A small sound classifier, trained from scratch: layers 16, trained on short read English sentences (LibriTTS-R).
Rows from block 13 of a small sound classifier, named by matrix and row number. Rows with one number belong to one neuron. Each number is 128 + 32 x the weight over its row's rms, rounded and kept within 0 to 255. All counts start at 0. After the name is the row's rms in percent of the matrix's.
After each neuron's rows are labels from the 100 clips, of 14976, where the neuron reaches its highest value: "responds to" is what is common among them. Only what is clearly more common there than usual is listed. The data: short read English sentences (LibriTTS-R).
# fc1: first MLP up (model.blocks.13.ff1.fc1.weight, 1152x192), inputs 0-63
# fc2: first MLP down (model.blocks.13.ff1.fc2.weight, 192x1152, transposed), outputs 0-63

fc1.233 104 [137 119 110 100 129 177 122 138 168 124 165 118 166  67 164 127 112 155 145 112 152  92  81 118 141 168 151 111 109 110  76 129 102 125 105  90 159 115 111 171 158 147 182 113 129 107  42 125 113 161 121 109 133 136  88 167  93  53 141 122 106 209 174 149]
fc2.233 103 [116 174 139 118 113  85 115 116 102 126 128 132 158 206 139 135 146 180 128  87 147 114 164 111  93 150 171  97 136 151 100 113  71  93  78 118 129 129 112 149 141 103 129 107 114 144 118 146 166 142 181 145 161 177 115 108 112 152 160 130 123 147 130 131]
responds to: voice: male

fc1.680 099 [164 111 144 127 143 145 121 107 142 194 186 167  88 138 175  91  92 204  64 155 174 179  98 176 111 165 177 133 169 183 106 211 139  86  95  91 102 179 116 110 127 124 107 157 111 139 195 104 130 160 139 108 133 144 122  62 106 134  93 100  75 101 128 138]
fc2.680 100 [150 102 117 171 105 175 163 164  99 160 151 164 117 190 120 153 100 165 155 118 164 166 202 159 155 122  75 125 134  92 112 166 147 141 167 174 125  98 147 162 103 163 151 159 139 102 190 162  75  86 147  69 145 156  84  68 109 102 157  64 129 104 148 153]
responds to: voice: female

fc1.436 104 [110 188 126 132 144  98 115 144  94 163 140 119 176 144 161 124 151 159 128 127 109 150 158  87 145  83 143 139 126  99 135  90 154  99 113  80 199 187  99 109 111 136 110 137 159 118 169 110 136 138 165 117 108 113  86 162 114  98 185  90 143 149 117 158]
fc2.436 128 [ 82 208 170 166 117 146 152 105 141 105 168 167 135 118 153 142 192 111 113  43 122 161 144 126  94 127 174 105 129 162 146 128 172 144 136 141 139 140 136 100 167 154 169 128 105  64  88  69 124  97 170 161 176  69 150  74 123 157 152 141 169  41 176 116]
responds to: voice: male

fc1.651 104 [102 129 157  47 155 107 156 168 110 108 123 102 130 161 107 101 132  83 119 125 166 108 130 131  61 186 116 101  84  77 136 136 160 131 135 170 125  91 177 135 132 120 121 135 132 104 161 104  93 156 190 101 135  88 173 128  88 156 166 150 118 159  54 111]
fc2.651 099 [149 112 101 118  93 176 122 111 161 133 126 214 151 160 177 146 146 138 108 120  91  83 136 123 140 179 111 113  92  86 123 148 128 142 147 226 148 119 112 135  62 145 127 144 148 153 192 182 112 127  99  68 125 131  88 140 136 110 144 149 154 162 130  65]
responds to: voice: female

fc1.619 099 [ 91  72 112 108  90 146 175 144 126 149 112  70 156  96 164 147 164 136 138  98 156 122  51 156 148 114 162 104 134 145 125 128 164 122 145 155 104 132 194 133  88 155  92  88 144 112  94 104 121  83 190 153 173 170 114  95  89 100  81 168  45 161 168 154]
fc2.619 094 [132 119 138 163  95 128 102 121  36 109 118 158 147 139 151 100  89  48 141 128 173 168 210  95 194 178 147 121 118 152  35 171 138  32 147 115 150  69 147 169 119 128  83 138 115 114 173 128 105 156 128 137 148 104 120 102  83 131 163 127 140  90 116 157]
responds to: voice: male

fc1.529 098 [132  81 162  99 137 181 134  76 137 145  54 133  92 151 117 136  65 136 163 148 109 112 121 106 158  91 110 118 154 140 162 120 167 165 169 192  98 144 131 129 109  80  98 188 104 158 149 112 149 139 152  81  90 112  92 144 141  76 108 146 140 186 133  85]
fc2.529 095 [113 140 133 124 104 158 129 151 120 123  82 110 154 128 115  92 117 121 101 111 114 139 180 131 161 118  69  90 112 169  31 142 130 151 147 147 108 114 116 124 126 173 142 133 202  76  96 168 150  61  69 125 188 117 135 200 145  75 114  80 152 114 139 103]
responds to: voice: male

fc1.67 099 [130 169 178 161 153 162 147 115 154 162 109 161 115 164 114 101 175 141 143 144 129 131 166 117 116 152 107 121 141 101 157 194 103 143 141 155 136 140  65 162 125  60 139 119 119 115 171 170 153  78 145 139 151 132 143  53 105 159 114 118 138 123 130 112]
fc2.67 088 [ 98 106  85  95  99 148  89 140 174 127 124 126 139 157 187 106 104 145 153 122 170 134 172 149 128 139 121  90 156  98  79 155 126 178  67 144 161 107 145  69  89 128 122 171 114 101 133 167 101  90 176 128 134 138 111 159 183 144 102 124 154  77 117  90]
responds to: voice: female

fc1.566 106 [129  86 107  97  86  37 127 122 148 112  87  85 123 115  98 168 125 177 133 122 143  83 134 130 153  68 142 100  80 142  88 168 122  89 111  89  97 101 102 133 167 150 153 155 132 145 157 102 126 104 152 116 122  98  61 107 148 156 103 120 115 186  80 160]
fc2.566 090 [123 140 100 134 111 247 128 122 127 121 143 106 123  96 140 128  99 143 121 136 131 189 108  81 135 153 107  87 120  95 177 120 109 133 103 186  97 106 146 142 106 133  77  74 125 114  66 161 153  96  73  74 146 131 158 149  72  91 161 147 120 156 160 141]
responds to: voice: male

fc1.681 097 [133 181 131 117 142 153 144 184  69 115 133 118 127  89 102 169 141 153 113 146  98 133 133 129 120 197 175 117 171 179 105 119 160 149 184 144 127  87 148  61  73  85  74  35 106 134 157 148 144 155 163  57 136 159 125 109 121 165 179 191 118 130 126 146]
fc2.681 102 [124  86 124 137 115 183 141  54 117 136 126 208 103 171 115 131 149 142  99 127 162 119  62  86 133 120 137  86  89 148  84 122 137  61  71 135 137  88 118 117  93 139 138 154 178 117 178  88 118 175 116  74 163  91  97 127 140 146 113 147  99 133 102 102]
responds to: voice: female

fc1.589 086 [167 112 102 115 154 115 121 142 186 117 158 158 184 110  95  54 168 137 184 158 145  91 172 126 129 122 125  78  97 133 119 178 140 126 106  79 121 103 148 161 122 118  76 199 101 132 193  66 149 139 105 108 155 174 159 107 150 104  97 176 126 120 122  95]
fc2.589 092 [118 119 172 166  90 129 154 123 104 136 154 176  87 175 127 123  99 147 138 135 159 150 138 151 158  61  78 143 115 182 119 113 128  91 170 122 122 138 107 163 110 111 152 108 121 106 166 174 124 106  79 116 200 170  78 114 149 144  99 207 107  97 123 187]
responds to: voice: female

fc1.625 097 [159 108 122 175 145 123  94 154 111  98 142 105 125 105 155 202 132 137 102 138 115  86 138 147 151 117 176 155 149  54 119 150 137  76 151 100 132  60 177  98 103 108 182 166 142 122 138 135 139 112 100 112  79 137 125  71 128 140  81  97 166 165  98 136]
fc2.625 096 [114 123  99 157 144 165  52 105 114 135 102  77 146 139 129 104 142 120 138  98 119 210 101 147 142 129 100 122  87 108 129 115 146 135 106 180 144 167  68 131 114  85 133  62 182 158 121  87 139 194 158 120  97 173 158  88 144 124  96 140 164 129 166 149]
responds to: voice: male

fc1.759 096 [118  71 150 140 132 174  67  83 100 132 103 134 185 160 119 124 161 139 119 157 141 149  93 107 132 155 127 142 141 156 105 126 193  91  95 128 100 153 155 119 133 145  79 138 182 154 203  93 182 100  93 155 155 189 137 125 107  76 129 129 107 132 147 155]
fc2.759 099 [145 163  91 176 143 128  98  74 169 186 122  61  86 111 124  93 155 129 112 113  41  71 123 140 117 205 124 114 142 196 142 125 127 106 173 132 134 192  84 162 148 127 114 133 107 120 106 126 144 126 117 124  89 136 141 135 128 173 157 113 132 184 139 123]
responds to: voice: male

fc1.34 090 [133  95 111 164 141 119 126 118 183 155 139 114  89 158  55 160 120 168 169 118 129  83 104 119 141 115 148  95 139  78 122 140 128  82 114 108 102 166 149  95 167 109 114 108  80 124 149  94 144 134 171 133 163 177 122 188 125 159 100 130  56 152  97 167]
fc2.34 090 [136 158 152 145 138 144 105 130  99 117 158  75 131  97 189 162 148  77 134  95 158 169 161 103 129 172  93 100  97  93 171 147 105 186 156  81 139 116 149 139 160 164 141 151 127 124 114 160 169 184 148  87  97  60 158  55 123 171 177 125  99  99  92 122]
responds to: voice: male

fc1.389 082 [ 90 141 113 109 108  71 119 125 151 188  69 161 137 178 138 180 182 162 181  54 107 183  99  91 134 150 128 129 124 170  98 166 124  93 142 125 146  90 161 178 143 109 146 100 152  95 107 156 133 141 180 136 158 127 119 155  82 144 172 100 150  59  84  47]
fc2.389 068 [159  77  77  87  72 137 182 132 128 158 134 144 119 144 101 143  93 158 100 234 173 101 109 181 136  95 162 189 142 124 128 133 204 172 156 144 151 111 142 192 121 154  97 151  91  96 137 132 109  94 142 154 165  94  68 127 133 170  86 121 113 199 139 114]
responds to: voice: female

fc1.559 105 [104 109 139 133 141 158 162 143 162 143 121 139  71 132 151 114 134 124 170  77  67 120 171  93 114  94 144 148 155  88 114 107 124 106 146 118 129 119 131 162 107 154  97 156 193 126 138  75 121  95 153 145 111  57 105 127 106 117 110 126 170  90 124  98]
fc2.559 106 [124 143 134 109  87 174 120 100 154  95 180 127 100 107 127  92 144  83 170 111 197 123  75 124 104 130 102 180 131 114 150 132 152 128 147 149 178 101  75 115 111 146 142 156 152  97 173 107  57 119 120 120 100 132 167 106 140  94 137 142 131 125 215 134]
responds to: voice: female

fc1.28 110 [140 147 107 140 163 124  86 136 121 176 121 109  57 150 174  92 133 116 168 159  99 125 108 111 146 118 150 134  98 142 156 133 122 163 134  89 191 165 148 187 177 182  92  79  77 139 143 123 144  66 136 208 180  83 106  75 147 198 117  90 142 105 114 109]
fc2.28 124 [130  70 135 103 138 133 180 186 166 156 110 129 159 105 132 142  75 151  95 152  78 194 126 152 190 115 161 174 179 157 106 154 153 129 192 154 114  75 159  54  81 183 106 154 173 124 128 114  94  91 155 120 171 156 146 106 104 110 111 108 134 126 140 140]
responds to: voice: male

fc1.16 099 [107  86 151 109 179 175 103 125 133 139 154  99 122 105  99 100 139 172 128 142 142  61 169 105  97 170 174 153 156  95 145 122 155 132 133 138 153 165 126 118  84 163 144 147  93 124 140 106 177 111 115 156 120 130 151  86 126 177 119  88  83 105 115  81]
fc2.16 092 [108 106 118 114  77  98 119 134 172 136 140  50 114 143 120 112 121 147 139 203  56 127 106  89  82 110 145  60 132 166 121  97 128  70 149 195 158 152 155 122 170  97 130 134 178 152 137 128 119 100 123 103 124 154 134 124 102  84  80 152 172 162 147  88]
responds to: voice: male

fc1.9 111 [ 97 154 124 127 162 173 162 110 144 151 156 170 121 131 137 134 168 112 167 114 122 173 120 161 145 155 159 111  94  99 135 107 142 150 184 154 152 139  96 148  99  45  85 117 135 128 168  63 118 119 100  55 105 153  83 133  51  60 171 105 141 121 120 133]
fc2.9 104 [124 165 115 160  90 102 161 132 130 141 140 117  65 127 145 112  91 150 112  95 180  39  92 135 156  81  97 153 132 153 188 169 123 147 100 170 197 139 134 141 172 165 117 158 142 129 181 171 143  95 148 138 127  68 102 102 159 214 143 137 118  89 192 149]
responds to: voice: female

fc1.44 107 [152 135 139 112  95 122 161  86 146  76  97 138 148 183 135 143 122  80 133  95 119 133 200 141 149  99 105  84 126 145 118 120 184 101 155 126 117 102 177 114 117 192  73 103 148  95 119 138 117 136 178  86  97 128 107 180 114 154 102 213 131 123 129 149]
fc2.44 112 [144 125 140 122 103 126 136 147  85  97 130 104  98 114  64 133  68 112 146 120 182 109 138 116 157 163  68 155 149 139 101 138 163 154  69  90 195 166  60 112 112 116 121 122 114 128 108 130 119 120 104 163 185  74 157 161 127 113 117  85 135 141 170 120]
responds to: voice: male

fc1.560 105 [143 149 157 136 144 118  68  28  81 138 140 120 146 146 111 178 101 146  92  96  64 139 178 120 117 141 113 148 155 145  74 172 124 137 120 152 122 104 119 145 143 122  69 151 139 154 183 178 158  93  92 166 152 131 122 149 107  82 154 111 132 144  90 155]
fc2.560 107 [ 90 106 135 113 175 181 188 123  97 180 105 122 164 161 187 104 139 172  88 106 136 113 111 192 178  97  88 164 147 101 161  81  88 166 144 105  72 111 154 117 161  98 156 207 144 133  74  59  68  83 130 167 109  95 143 173 106  66 163 121  95  82  89 145]
responds to: voice: male

fc1.297 086 [100 140 161 175 118 147 177 148 125 118 113  77  86  99  94 117  56 130 138 169 124 101 178 147  85 130 132 111  92 104 158 155 125  95 130 105 147 163 147  69  98 188 185 184 160 150 142 134 112  90 158 150  95 134 124 135  59 157  68 166 136  74 167  98]
fc2.297 080 [146 126  86 132 121  98 128 112 147 167 121 113 189 149 139 117 125 122 140 166 151 178 123  90 141 136 146 127 134  69 114 127 158 187 142 178 101 150 188 115  87  83 152 157 110 170 135 102 101 146 148 124 164 139 125 133 152 105 139 151 149 175 134 105]
responds to: voice: female

fc1.741 094 [112 126 158 156 114 169 116  76 175 124 114 159 105 139 163 145 177 114 137 110 154  73 134  94  89  91 107 151 179 167 139  92 108  76 131 162 189 103  96 114 149 135 160 150 145 176 192  74 185 144 174  85 140 125 149 151 117  88 130  95 138 149 143  99]
fc2.741 099 [ 91 137 201 122 115 107 123 138 128 115 100 121 166 112 121 120 103  91  83 162 135 198 196 116 108 128 195 123 121  56 112 153 135 109 146 141 139 144 116 161 113  96 105 106 148 108 152 187 123 159  99 115 105 121  87 123 146 138 150 151 150 102 131 184]
responds to: voice: female

fc1.289 088 [126 171 135 154 163 118  77 166  97 106 102 102 174 106 123 135 144 125 153 120 157 100 125 157 154  80 129 136 161 143 115 177 158  99 120 166 103 121 110  78 141 123  96  75 238  81 140 180 172 127 141  98 131  91 127 157 197  92 150  98 119 173 125 151]
fc2.289 084 [132 104 153 126 111 137 138 120 112 150 187 145 137 106 140 143 163 149 147 134  90 124 154 127 107 141 146 103  70 131 158 146 139 124 107 159 110 104 131 197  88 164 144 190 153 131 114 149  86 151 131 210  99 136 182 127 152  94  79  92 170 141 123 109]
responds to: voice: male

fc1.370 101 [137 184 143 149 156 146 180 126 165 141 130 143 178 167 109 173 127 125  97 153 103  90 157  91 113 149 126 101 150  64 137 171 193  99 112 124  78  90 121 149 103 140 113 158 193 103 138 125 183 134 122  87 114 104 149  91 119 126 151  97 161 136 127 140]
fc2.370 104 [120 156 192  87 150 165 161  83 107 220 148  92 125 158 137 131 178 103  86 140  83 205 131 128  98  82 109 129 141 116 143  69 135 131 119 132  90 124 136 101 106 134 137 138  85  80 160  70 133 159 123 128 184  94 125 131 128 120  87 150  62  43 182 137]
responds to: voice: female

fc1.84 106 [127 108 123  83 158 118 127 170 151  94  81 165  89 156 139  89 154 128 120 114  90 143 144 150  94  62 131 131 125 146 177 147 127 151 109 188 139 180 132 195 142  82 125  93 142  81 199 166 113 143 170 167 102 119  80 120 142 108 134 194 171 164  88  75]
fc2.84 102 [103 145 131 130  89 166  91 147 120  99 131 129 116 103 144 176 132 129 112 148 175 137  82 108 154 127 170 100 147 139 175  92 187  98 114 184 192 139  55  78 131 155 110  58 111 107 120  69 154 115 121  99 138  89  96 140 123 124 155 148 140 114 174 169]
responds to: voice: female

fc1.359 087 [180 124 149 128 143 131 117 167  82 164 112 130 148 144  69 140 147  80 149 112 166 121 141 113 180  93  56 111 144 113 117 171 139 120 165 150  69 131  95  60 114 103 172 157 160 134 156  81  96 122 143 194 116 126 143 143 109 100 108 106 136 154 161 148]
fc2.359 075 [164 156 145 128 123 151 163 111 165 159 133 136 128 172  88 117 125 120  78 168 124 133 146 108 112 132 118 166 180 169 102  77 160 172 134 166 172 152 145  61 117 189 149 159  56 148 117 131 135 228  97  65 148 114 174 108 148 107 157 130 128 123  95 177]
responds to: voice: female

fc1.190 104 [149 160 135 116 107 124  93 108  80 127  71  89 166 140 116  93 107 118 112 131 132  67 181 114 143 126 158 181 158 132  52 154 154 114 147  97 161 133 141 169 147 113 132 149 115 131 189 138  76 104 160 103  94  91 139 183 124 152 163 152  86 114  41 157]
fc2.190 106 [144 161 165 124 156 129 130 109 131  84 159 159 112  70 120 138 147  81  97  55 116 153  91 108 171 181 163  57 124 158 143 150 126 165  64  91 121 140 162 137 185 151 177  72 121 131  88 143 119  91 145 155 104 132 131 117 130  96 195 199 174 106  97 145]
responds to: voice: male

fc1.78 087 [147 140  97 116 155 133 140 175 120 132 151 158 137 149 157 111 131 179 145  50 115 122 120 127 117 118 114 153 191 179 150 142 107 126 172 119 211 119 168  97 104 179  95 137 124 129 179 112  84 136 166  94 112 196 124 131  70 114 147 142 125 127 136  86]
fc2.78 091 [144 120 188 109 119 108 146 153  79 150 122 147 130 155 139 144 151  66 152  97 175 136 142 180 167 141 169 100 131 129  72 140 161 155  96 161 133 118 171  90 121 162 187 147 112 184 153 148 128  90 109 107 164 121 139 110 172  96 131 137 138 136  94 100]
responds to: voice: female

fc1.98 080 [174  96 117 163 112 118 146  75 111 136 141 140 131 100 177  94 155 152 160 110 149 199 171 102 133 139 153 144 126 135 153 212 105 168 168 147 137 164 151 118  97 128 100  57 103 150  90  93 182 157 123 169 149 154 161 124 127 114 144 130 123 120 157 128]
fc2.98 083 [122 141  71 112  96 114 167 131 148 180 126 115 105  98 131 170 120 110 188 116 109  57 157 109 126  96 119 145 175  95 170 121 166 124  63 167 191 132 109 122  89  99 168 108  98 100 144 148 176  74  98 129 168 100 123 103 201 127 141 120 128 168  76 118]
responds to: voice: female

fc1.463 114 [165 101  97 120 178 200 124 109 146  95 136 118 114 161 137 172 122 185  56 148 184 115  45 105 156 139 117 124 155 179  85 102 108 135 109 122 152 125 171 116 106 119 157 117 145 169 146 137 126 181 118 141 162 145 182 158  97  72 165 118 139 141  97 159]
fc2.463 106 [ 94 112 158 174 136 159 128 117  80 122 143 117 141 113 140  98 116  94 227 102 123 140 109 175 113 117 153 157  70 147 143 117 200 122 135 115 147 205 128 124  90 133 159 100 106 126 131 126 207 136 146 137 137 104 145 141 173 160 137 175 118 122 142 109]
responds to: voice: male

fc1.229 090 [164 134 107 122 121 148 183 104  54 161 169 121  93 146 112 165  85 111 127  75 109 101 148 120  91 139  70 137 156 122 106 109 131 148 153 110  82 134 187  85  76 146 161  44 140 134 148  95 161 111 148 103 168 115  86 112 102  83 118 106 140 150 199 132]
fc2.229 091 [106 127  95 129 187 131 160  95  65 139 102  97 207 137 176  78 149 138 149 150 147 132 140 123  96  56 152  86  80 119 124 157 149 102 104 105 150 121 134 161 127  72 105 130 124 125 140 124 131 156 131 126 145 121 138 185 164  98  85 153 132 163 155  87]
responds to: voice: female

fc1.345 100 [130  86 150 180 129 162  99 129 168 106 134  79 141 122  83 121  80 120 122 126  67 147 178 158  98  98  86 159  92 121 104 167 171  95 121 109  67 148 137 141  47 114 112 139  94 138 142 121 171 152 114 102  95 132 131 158 171 131 126 133 187 147 127 103]
fc2.345 091 [197 111 109 120 146 169 165 110  95 109 139 164 119 232  97  69 120  59 172 145 167 129  87  86 125 143  71 141  95 134 105 128 125 151 146 178 121 175 147  84 111 123 132 215 132 181 103  84  94 131 149 119 123  94 103 186 130 161 110 130 150 177  60  85]
responds to: voice: female

fc1.296 096 [101  82 129 111 133 113 155 179 193  83 141 134 179 114  93 169  90 152 129  87 101 103 132 144 126 125 174 136 140 122 191 106 108 118 140 145  73 161  70 131 181 186 135  96  93  74 140 153 159 127 104 122 117 124 157  96  96 150 133 115  65 133  96 157]
fc2.296 094 [135 133 131 130 140 113  87 121 146  88 156  45 108 143 138 114  85 176 166 145 101 118  83 145  91 123 113  75 160 133 140 119 156  65 128 159 157 161 134 172 170 101  83 130  87 143  70 123  89 141  66 118  73 117 146 209 161 110 122  90 220 114 160 149]
responds to: voice: male

fc1.664 095 [121 151 172 109 164 107 119 139 150 132 160 137 121 154 133 154 123  92 123  96 169 107 121 124 149 125 180 135  80 115 159 121 110 193 113  78 111 130  83 156 105 177 187 128 164 137 154  98 166 114 107 184 110 179 159  89 117 181 163 113 107  93  96 126]
fc2.664 100 [135 133  85 159  96 199 184 134  92 117 134 145  91 138 112 124 100  92 124 150 136 126 130 156 156 132  77 135 147 151 137 132  73 136 135 196 126 127 133  67 173 117  39 132 141 150 110 125 135 114 136 147 102  45  97 177 136  78 130 122 164 126 164 140]
responds to: voice: male

fc1.420 099 [103 121 121 126 161  92 157 126 105  84 160 149  89 128 145 155 144 124 154  92 125 120  98 119 128 121 125 142 115 134  91 143  92 194 113 177  96  93 188 154 177  65 153 178 118  74 132  69 154  71 106 182 101 122 172 127 117 160 135 193 101  72 169 103]
fc2.420 097 [188  78 128 125 127 181 137 100  76 117 130 111  78  85 121  91 112 172 115 154  78 155 104 152 116 145 118 157 112 107 137 126  96 124 117 146 143 146 137 139 125 168 194 129 190  90 157 136 119 133  78  97 209 112 100 134  93  63 140  97 152 182 187 126]
responds to: voice: female

fc1.253 105 [115 124  64 138 132 154 138 147 117 146 116 131 108 164 101 104 100 188 125 157 112  90 184 140 119 112 135  92  77 140  82 113  98 119 134 156 153 147 108 141 107 125 135 156 133 122  79 128 127 106 190 170 134 117 201 150 158 158 129 116 165 172 185 157]
fc2.253 102 [150 125 176  98 138 116 169  74 142 133 152 127 123  98 172 136 163 157 169 119 142 135  74 144 172 153 126  75 105 116 110 148 120 148 129 170 142 115 111 147 145 148  88 159 100 102 106 183  75 166  67 103 184 155 118 130 144  63 106  97 110 147 105 170]
responds to: voice: male

fc1.513 097 [184 106 140 120 108  92 183 132 148 116 126 129 145  59  90 162 160 104 140 164  91 121 120 156 150 102 173 135 188  92 137 135 128 172 129  81  99 152 104 173 122  97 136 192 175 124 192 122 138 133 131  96 100 170 180 117 142  94  91 100 138  86 131 187]
fc2.513 089 [125 148 137  97 126 194 154 113 126 127 108 138 177 189 115  84  90 146 154 136 138 118 151  86 146 139 179 128 144  88  97 122 115 162 124 111  84 108  98 117 140 124  94  45 114 134 133 134 132 161 125 130 124 128  71 105 123 152  98 207 107  97 111 152]
responds to: voice: female

fc1.404 112 [178 106 129 112 143 171  99 161 142 110 155 190 144 150  87 128 135 148  75 142 118 155 109 158  87 106  38 133 109 114 145 164  94 137  82  93 135 184 111 153 113  36 140 132 151 167 165  75  86 101 125 152 122 100 105 130 131 125 146  98  78 112 189 129]
fc2.404 119 [134 123 163 169  95 100 143 150 143 138 149 130 147 121  64 147 139 108 133 135 101  90  67  97 117 153 183  79 110 193  69 117 148 130 154 130 189 120 110 126 108 119 102 118 164 163 170 162 148  93 129 113 102 184 113 133 106 110 156 175 105 149 169 125]
responds to: voice: female

fc1.263 096 [ 87  78 119 164 133  93 127 174 109 103 109 180 103  69 102 181 123 190 148  58 126 125 170 153 126 154 140 172  71 151 175 131 119 155 118 217 149 164 102  89 131 105 143  78 136 131 125 166 176 153 112 148 195 151  98 151 139 122 151 120  94 184 126 143]
fc2.263 092 [154  94 134 131 124 165 142 126 154  94 106 105 185 195 170 101 141 149 154 190 100 138  74 123 121 141 127 139 133 119 132  56 212 159 117 108 118 122 152 119 123 144 166 115 140 140 131 124 140 126 202 101  92 139 133 172 165 163 158 131 126 160 103  97]
responds to: voice: female

fc1.143 095 [157 104 132 191 109 138  63 101 114 137 125 163 121 119 149 146 109 112 103 138 172 184  63 119 142 175 135  97 163  94 120 137 115 149 123  45 121 153 151  98 141  54  87 119  63 124 103 119 118 142 127 190 107 106 100  76 126 173 103 148  79 162 161 127]
fc2.143 097 [158 134 171  95 124 158 145 121 186 123 117 168 126  31 118  89 102 117  64 172  52 163 156 140 145  77 127 147 124 112 119 142 132 100  80 176  57  67 120 182 152 147 143  99 156 159 143 159 149 134  86 110 128 114 123 189  76 123 123 131 162 118  99 140]
responds to: voice: male

fc1.158 098 [132 138 123 118 121 169  97 163 167 146  90  64 161 167 127 168 115 155 119 135 100 160  94 129 119 117  97  81  82 139 101 101 109 144 147 125  90 100 170 169 126 108 144 143 109 112 195  62 163 158 135 116 119 127 148  99 136 131 131 116 135 110 112 153]
fc2.158 094 [113  86 166 108 115  80  91 147 144 134  87 171 106  39  92  87 116  85 147 130 109 163 114 125 118 134 123  80 203  88 123  98 154  81 140  67 133 147 125 127  98  96 130 125 154 127 126 123 129 154 146 146 117 174  65 136 137 190 106 141 161 134 115 100]
responds to: voice: female