A small sound classifier, trained from scratch.
Model: log mel input, arch conformer, activation gelu.
Training: soap at rate 0.0018, 4600 steps, batches of 64, held-out accuracy 96%.
Data: trained on short read English sentences (LibriTTS-R), 26041 training examples.
Rows from block 12, named by matrix and row number. Each number is 500 + 40 x the weight over the matrix's rms, rounded and kept within 0 to 999. All counts start at 0. Numbers have three digits each.
# pw2: conv module project (model.blocks.12.conv.pw2.weight, 192x192), inputs 128-191
pw2.89:434471485534436500481419511524584441541503517487457453544425478504441465500532499524566551480449551582557420454468504479512469540530570479516505524512563553541505519464479500562492564534462497
pw2.90:485467606519584513482583463459526511595431415474524452431550527486466513490457528479514540475501418522529498538539498482507543460514486556485505480523539478520519503506523561532462468477546489
pw2.91:624510527558582492472531494540457530612477536528527500498572480494492565468471452496525545519443516517464523482457530522500502514457525487593530540492545514482584468519457498529580505571456589
pw2.92:410465472526560520491507494454577536464470488484501486477543606480530521512516578482484461493514531466532494503460514440528505447509505466427437568480529463578477552426515522490488504473475541
pw2.93:426528528432525499539385519528477488554558516525486509454498498475500505515508501517442532493458473457552539552545542505524508476517455533525466576471467473469458440551463499514429490502394506
pw2.94:502517491433496452483522473532524579446479476518553497500434578488434483535442430425505390552515504453508473491527451514484527432479502512423558501519509480499539527441480509438510507509438494
pw2.95:484519459550444572531512460514489484484509529469426495552508511502466489453501457500483528511473476554503502510502511500471474488556498546473495481496528478525518532516582574549534546538433485
pw2.96:484537476466476511485425466487513513546548452488496443558450549537491482557540560453500404467464483470547496474453452500487453517567489459516507483466532514522479508497460545555514487470489476
pw2.97:519553549520483554488463536447491538465487456514493455503466464428472454450517483488519517483529518502495524460518524442471458507492473483526506503551504493529540559544454546490443483449472389
pw2.98:506529507508480566466453569475488524530499550442571487579504560463479501487484585446483484514482511580461522482472583492507478523471444462550554504497487455516561448475484502505491538469523498
pw2.99:529517434562535490522447494476421502482511481508488521544565475495491471426476587404484462498469470517553475492509541463516463446466420538453500433535514491472474552452583532579484543475515473
pw2.100:525579446446571506546540515536563504533483517509529514469486563528551537485537507483475421439454460496476444529521482499516409470528462435551428567481528581555516485509481458479511474470462514
pw2.101:465479492539493441552488492489524532435473507489410505513531528482491489448572572514479574519512462549594488523415489481544515560559442545500542540575458442522469520578488563445460553492459514
pw2.102:499577467467506478456493555512532520590529514471481456468552521401513500472510481492491441497438525528499529493470501422508452559497508481520595505526468518500447471530495536531482498521479554
pw2.103:474504489508486520477514494463444545468516461414490530499486492519449496469464556491566524562458443522501533439522462488532466511554467570545508466473458441481523517454456556445497607462514511
pw2.104:575498455479448409528454522489540485552501531503525559427460504543504422459573496494457525546548533473440500463493525518517513512510514497429488573512490448504522532521503513543449454549485500
pw2.105:473507528493494531533516505461494401472501458469461497463550486615486463445472551545465521509472433520650496475490432569467505490526506390525465533495515537538483534500495580575515499510523467
pw2.106:505519557453487496485454453567504516510576484522493499528544538424488456517538459479541485473430481506479463523529537453454485521530495511583512542490550523522471447559491516546539482442473551
pw2.107:366481531509454533521460520553552473480495520470527535492540488510477446491530573521527433524560482513474498552540493560552501522438420472502496476412534539436418452536485480506476497476554582
pw2.108:555509549489481535539470441470533501530528522500499493490518467513443550503477519534546558451491523497395534538433522503575410460540507490441518460559471525550482450475505520454489527544461564
pw2.109:510517538497502496499527453504495481497493517490498550422505496492506479517450508553493502495605434506578467463490556528481416484495449604492540522492540490438467534493546502494510438475468530
pw2.110:540545431413563548438499491504464546479527481458494496517471526540519520432455461461515382551483508402507440524449501499532525421503487520531472473543531480512478456462488532497514511526498538
pw2.111:485406445455555481550442457519555448481503448573515498518546566502491537469450558498506480468552532514476513522507521484468443487472487569567416505532408488563493457527528504486534482492513521
pw2.112:551445467451491379530544515555452589580516536479537463511470484462430534446481480493499528504491529459550506483467522523515501568517506490543567531520577542476505482474499477496512532446551503
pw2.113:492555451441500546511472518478479520525522446431517507571445464510566422449491447520455506519428480512459476513540466485519586551451409461475512515498475509526535439537447508430549441499527531
pw2.114:517575450463495472514469510448419424498553549546487409461538556471564510510467491444534569486458496495489602505539512509485482531539419530538502594447514527472465523471542446491540495437448497
pw2.115:477484472482457525467440522524490449506587546514479518497498476339560491555508544463494444537476445446444522536532521504509511470492516479475544380555565462485509497563470511451462521546455538
pw2.116:491507472527523468494471440465518484518503462524530510549470515458490534457487480487451440555517475457486508501554466501489495446479508540448548551523487556532484461447456486488479511502387550
pw2.117:464530546515489494431523521474553452458497451485522471482511485475483587498521514522441487519536505479457507473465496450483459479524460529472458489464513559493480521495518445522497540527430488
pw2.118:442481545502478509520504450530466495491458506468530503494453498493539522479528521456511528486509532522471476509506510498551528522429532536511593505450512481534491467504527517517469484506489532
pw2.119:477478494456514546419443570478547523606458488539448511479519513422444456519557481525518543491543533463480527604515545431465507499516458474472449512497532499522498443468433512554416491450498512
pw2.120:471547489546500503473565428510530510428440541450436432485385486536499471437454534509470599570455467553446391468480525438464503490443459438509520422578484582521579457492468444457479479510523507
pw2.121:497497463521404530482433594526559511488464502572435521558522545573420492503478513524486441487530523466440501463485562518505541561478522513523563456524487539443467521529467526494498539533488447
pw2.122:497465518470535585430478476507539456501507470471490536425561550514515339500503509478514580494507434476521622464520481518522441512520501472482440523376478474465507421535457529491460549374568484
pw2.123:514495467540455500503472537486470482547504494484517531573582528428485473572495515488505521515507591503422525525498504489550515489518541494545519536552471496533538430495468524504448497541447548
pw2.124:438534464486482559472488479460492470431527560452480568548512447548487458479448484549488521548470477377459488460493510527502543529514510541483407500457478447510536567424588487514541535494482498
pw2.125:561447455501499438477441511524538535501494532568484541500410506479554471506484452513499490552522459539510519504543566546484444503553488477528497573449496485457465408581558442496534499463483494
pw2.126:446498521420569529478441562488540529484514495456500495483496510431467550421490509480451461545511468472405471510499554477508489538496475430500453487602435503542536461493552470445460522568601533
pw2.127:496598539540482484492527521502530464508477477525537467554480545503539537508548468527449462546516463506519500471547490495498523513452429496517502476560588469539579566512483473465551492512535530
pw2.128:542518521476547427505517454547512526568507470541525515576531460492407523467435568508509470427520457541471568526436575517474439452456589414475537483496462452474468486472418548539539454518451497
pw2.129:461471452506433426562448494483517425458530538490495569534509449489517531467546499560409573486578525505375510486535484508487490514488476440458557470502509530497447522471444469564523498488516534
pw2.130:552537456423551431534537535462482498521472499540438549517478431535568477540439497542500534497435506374506501542542532492481516512559486497509460524427480473508461511456525493530490396503474471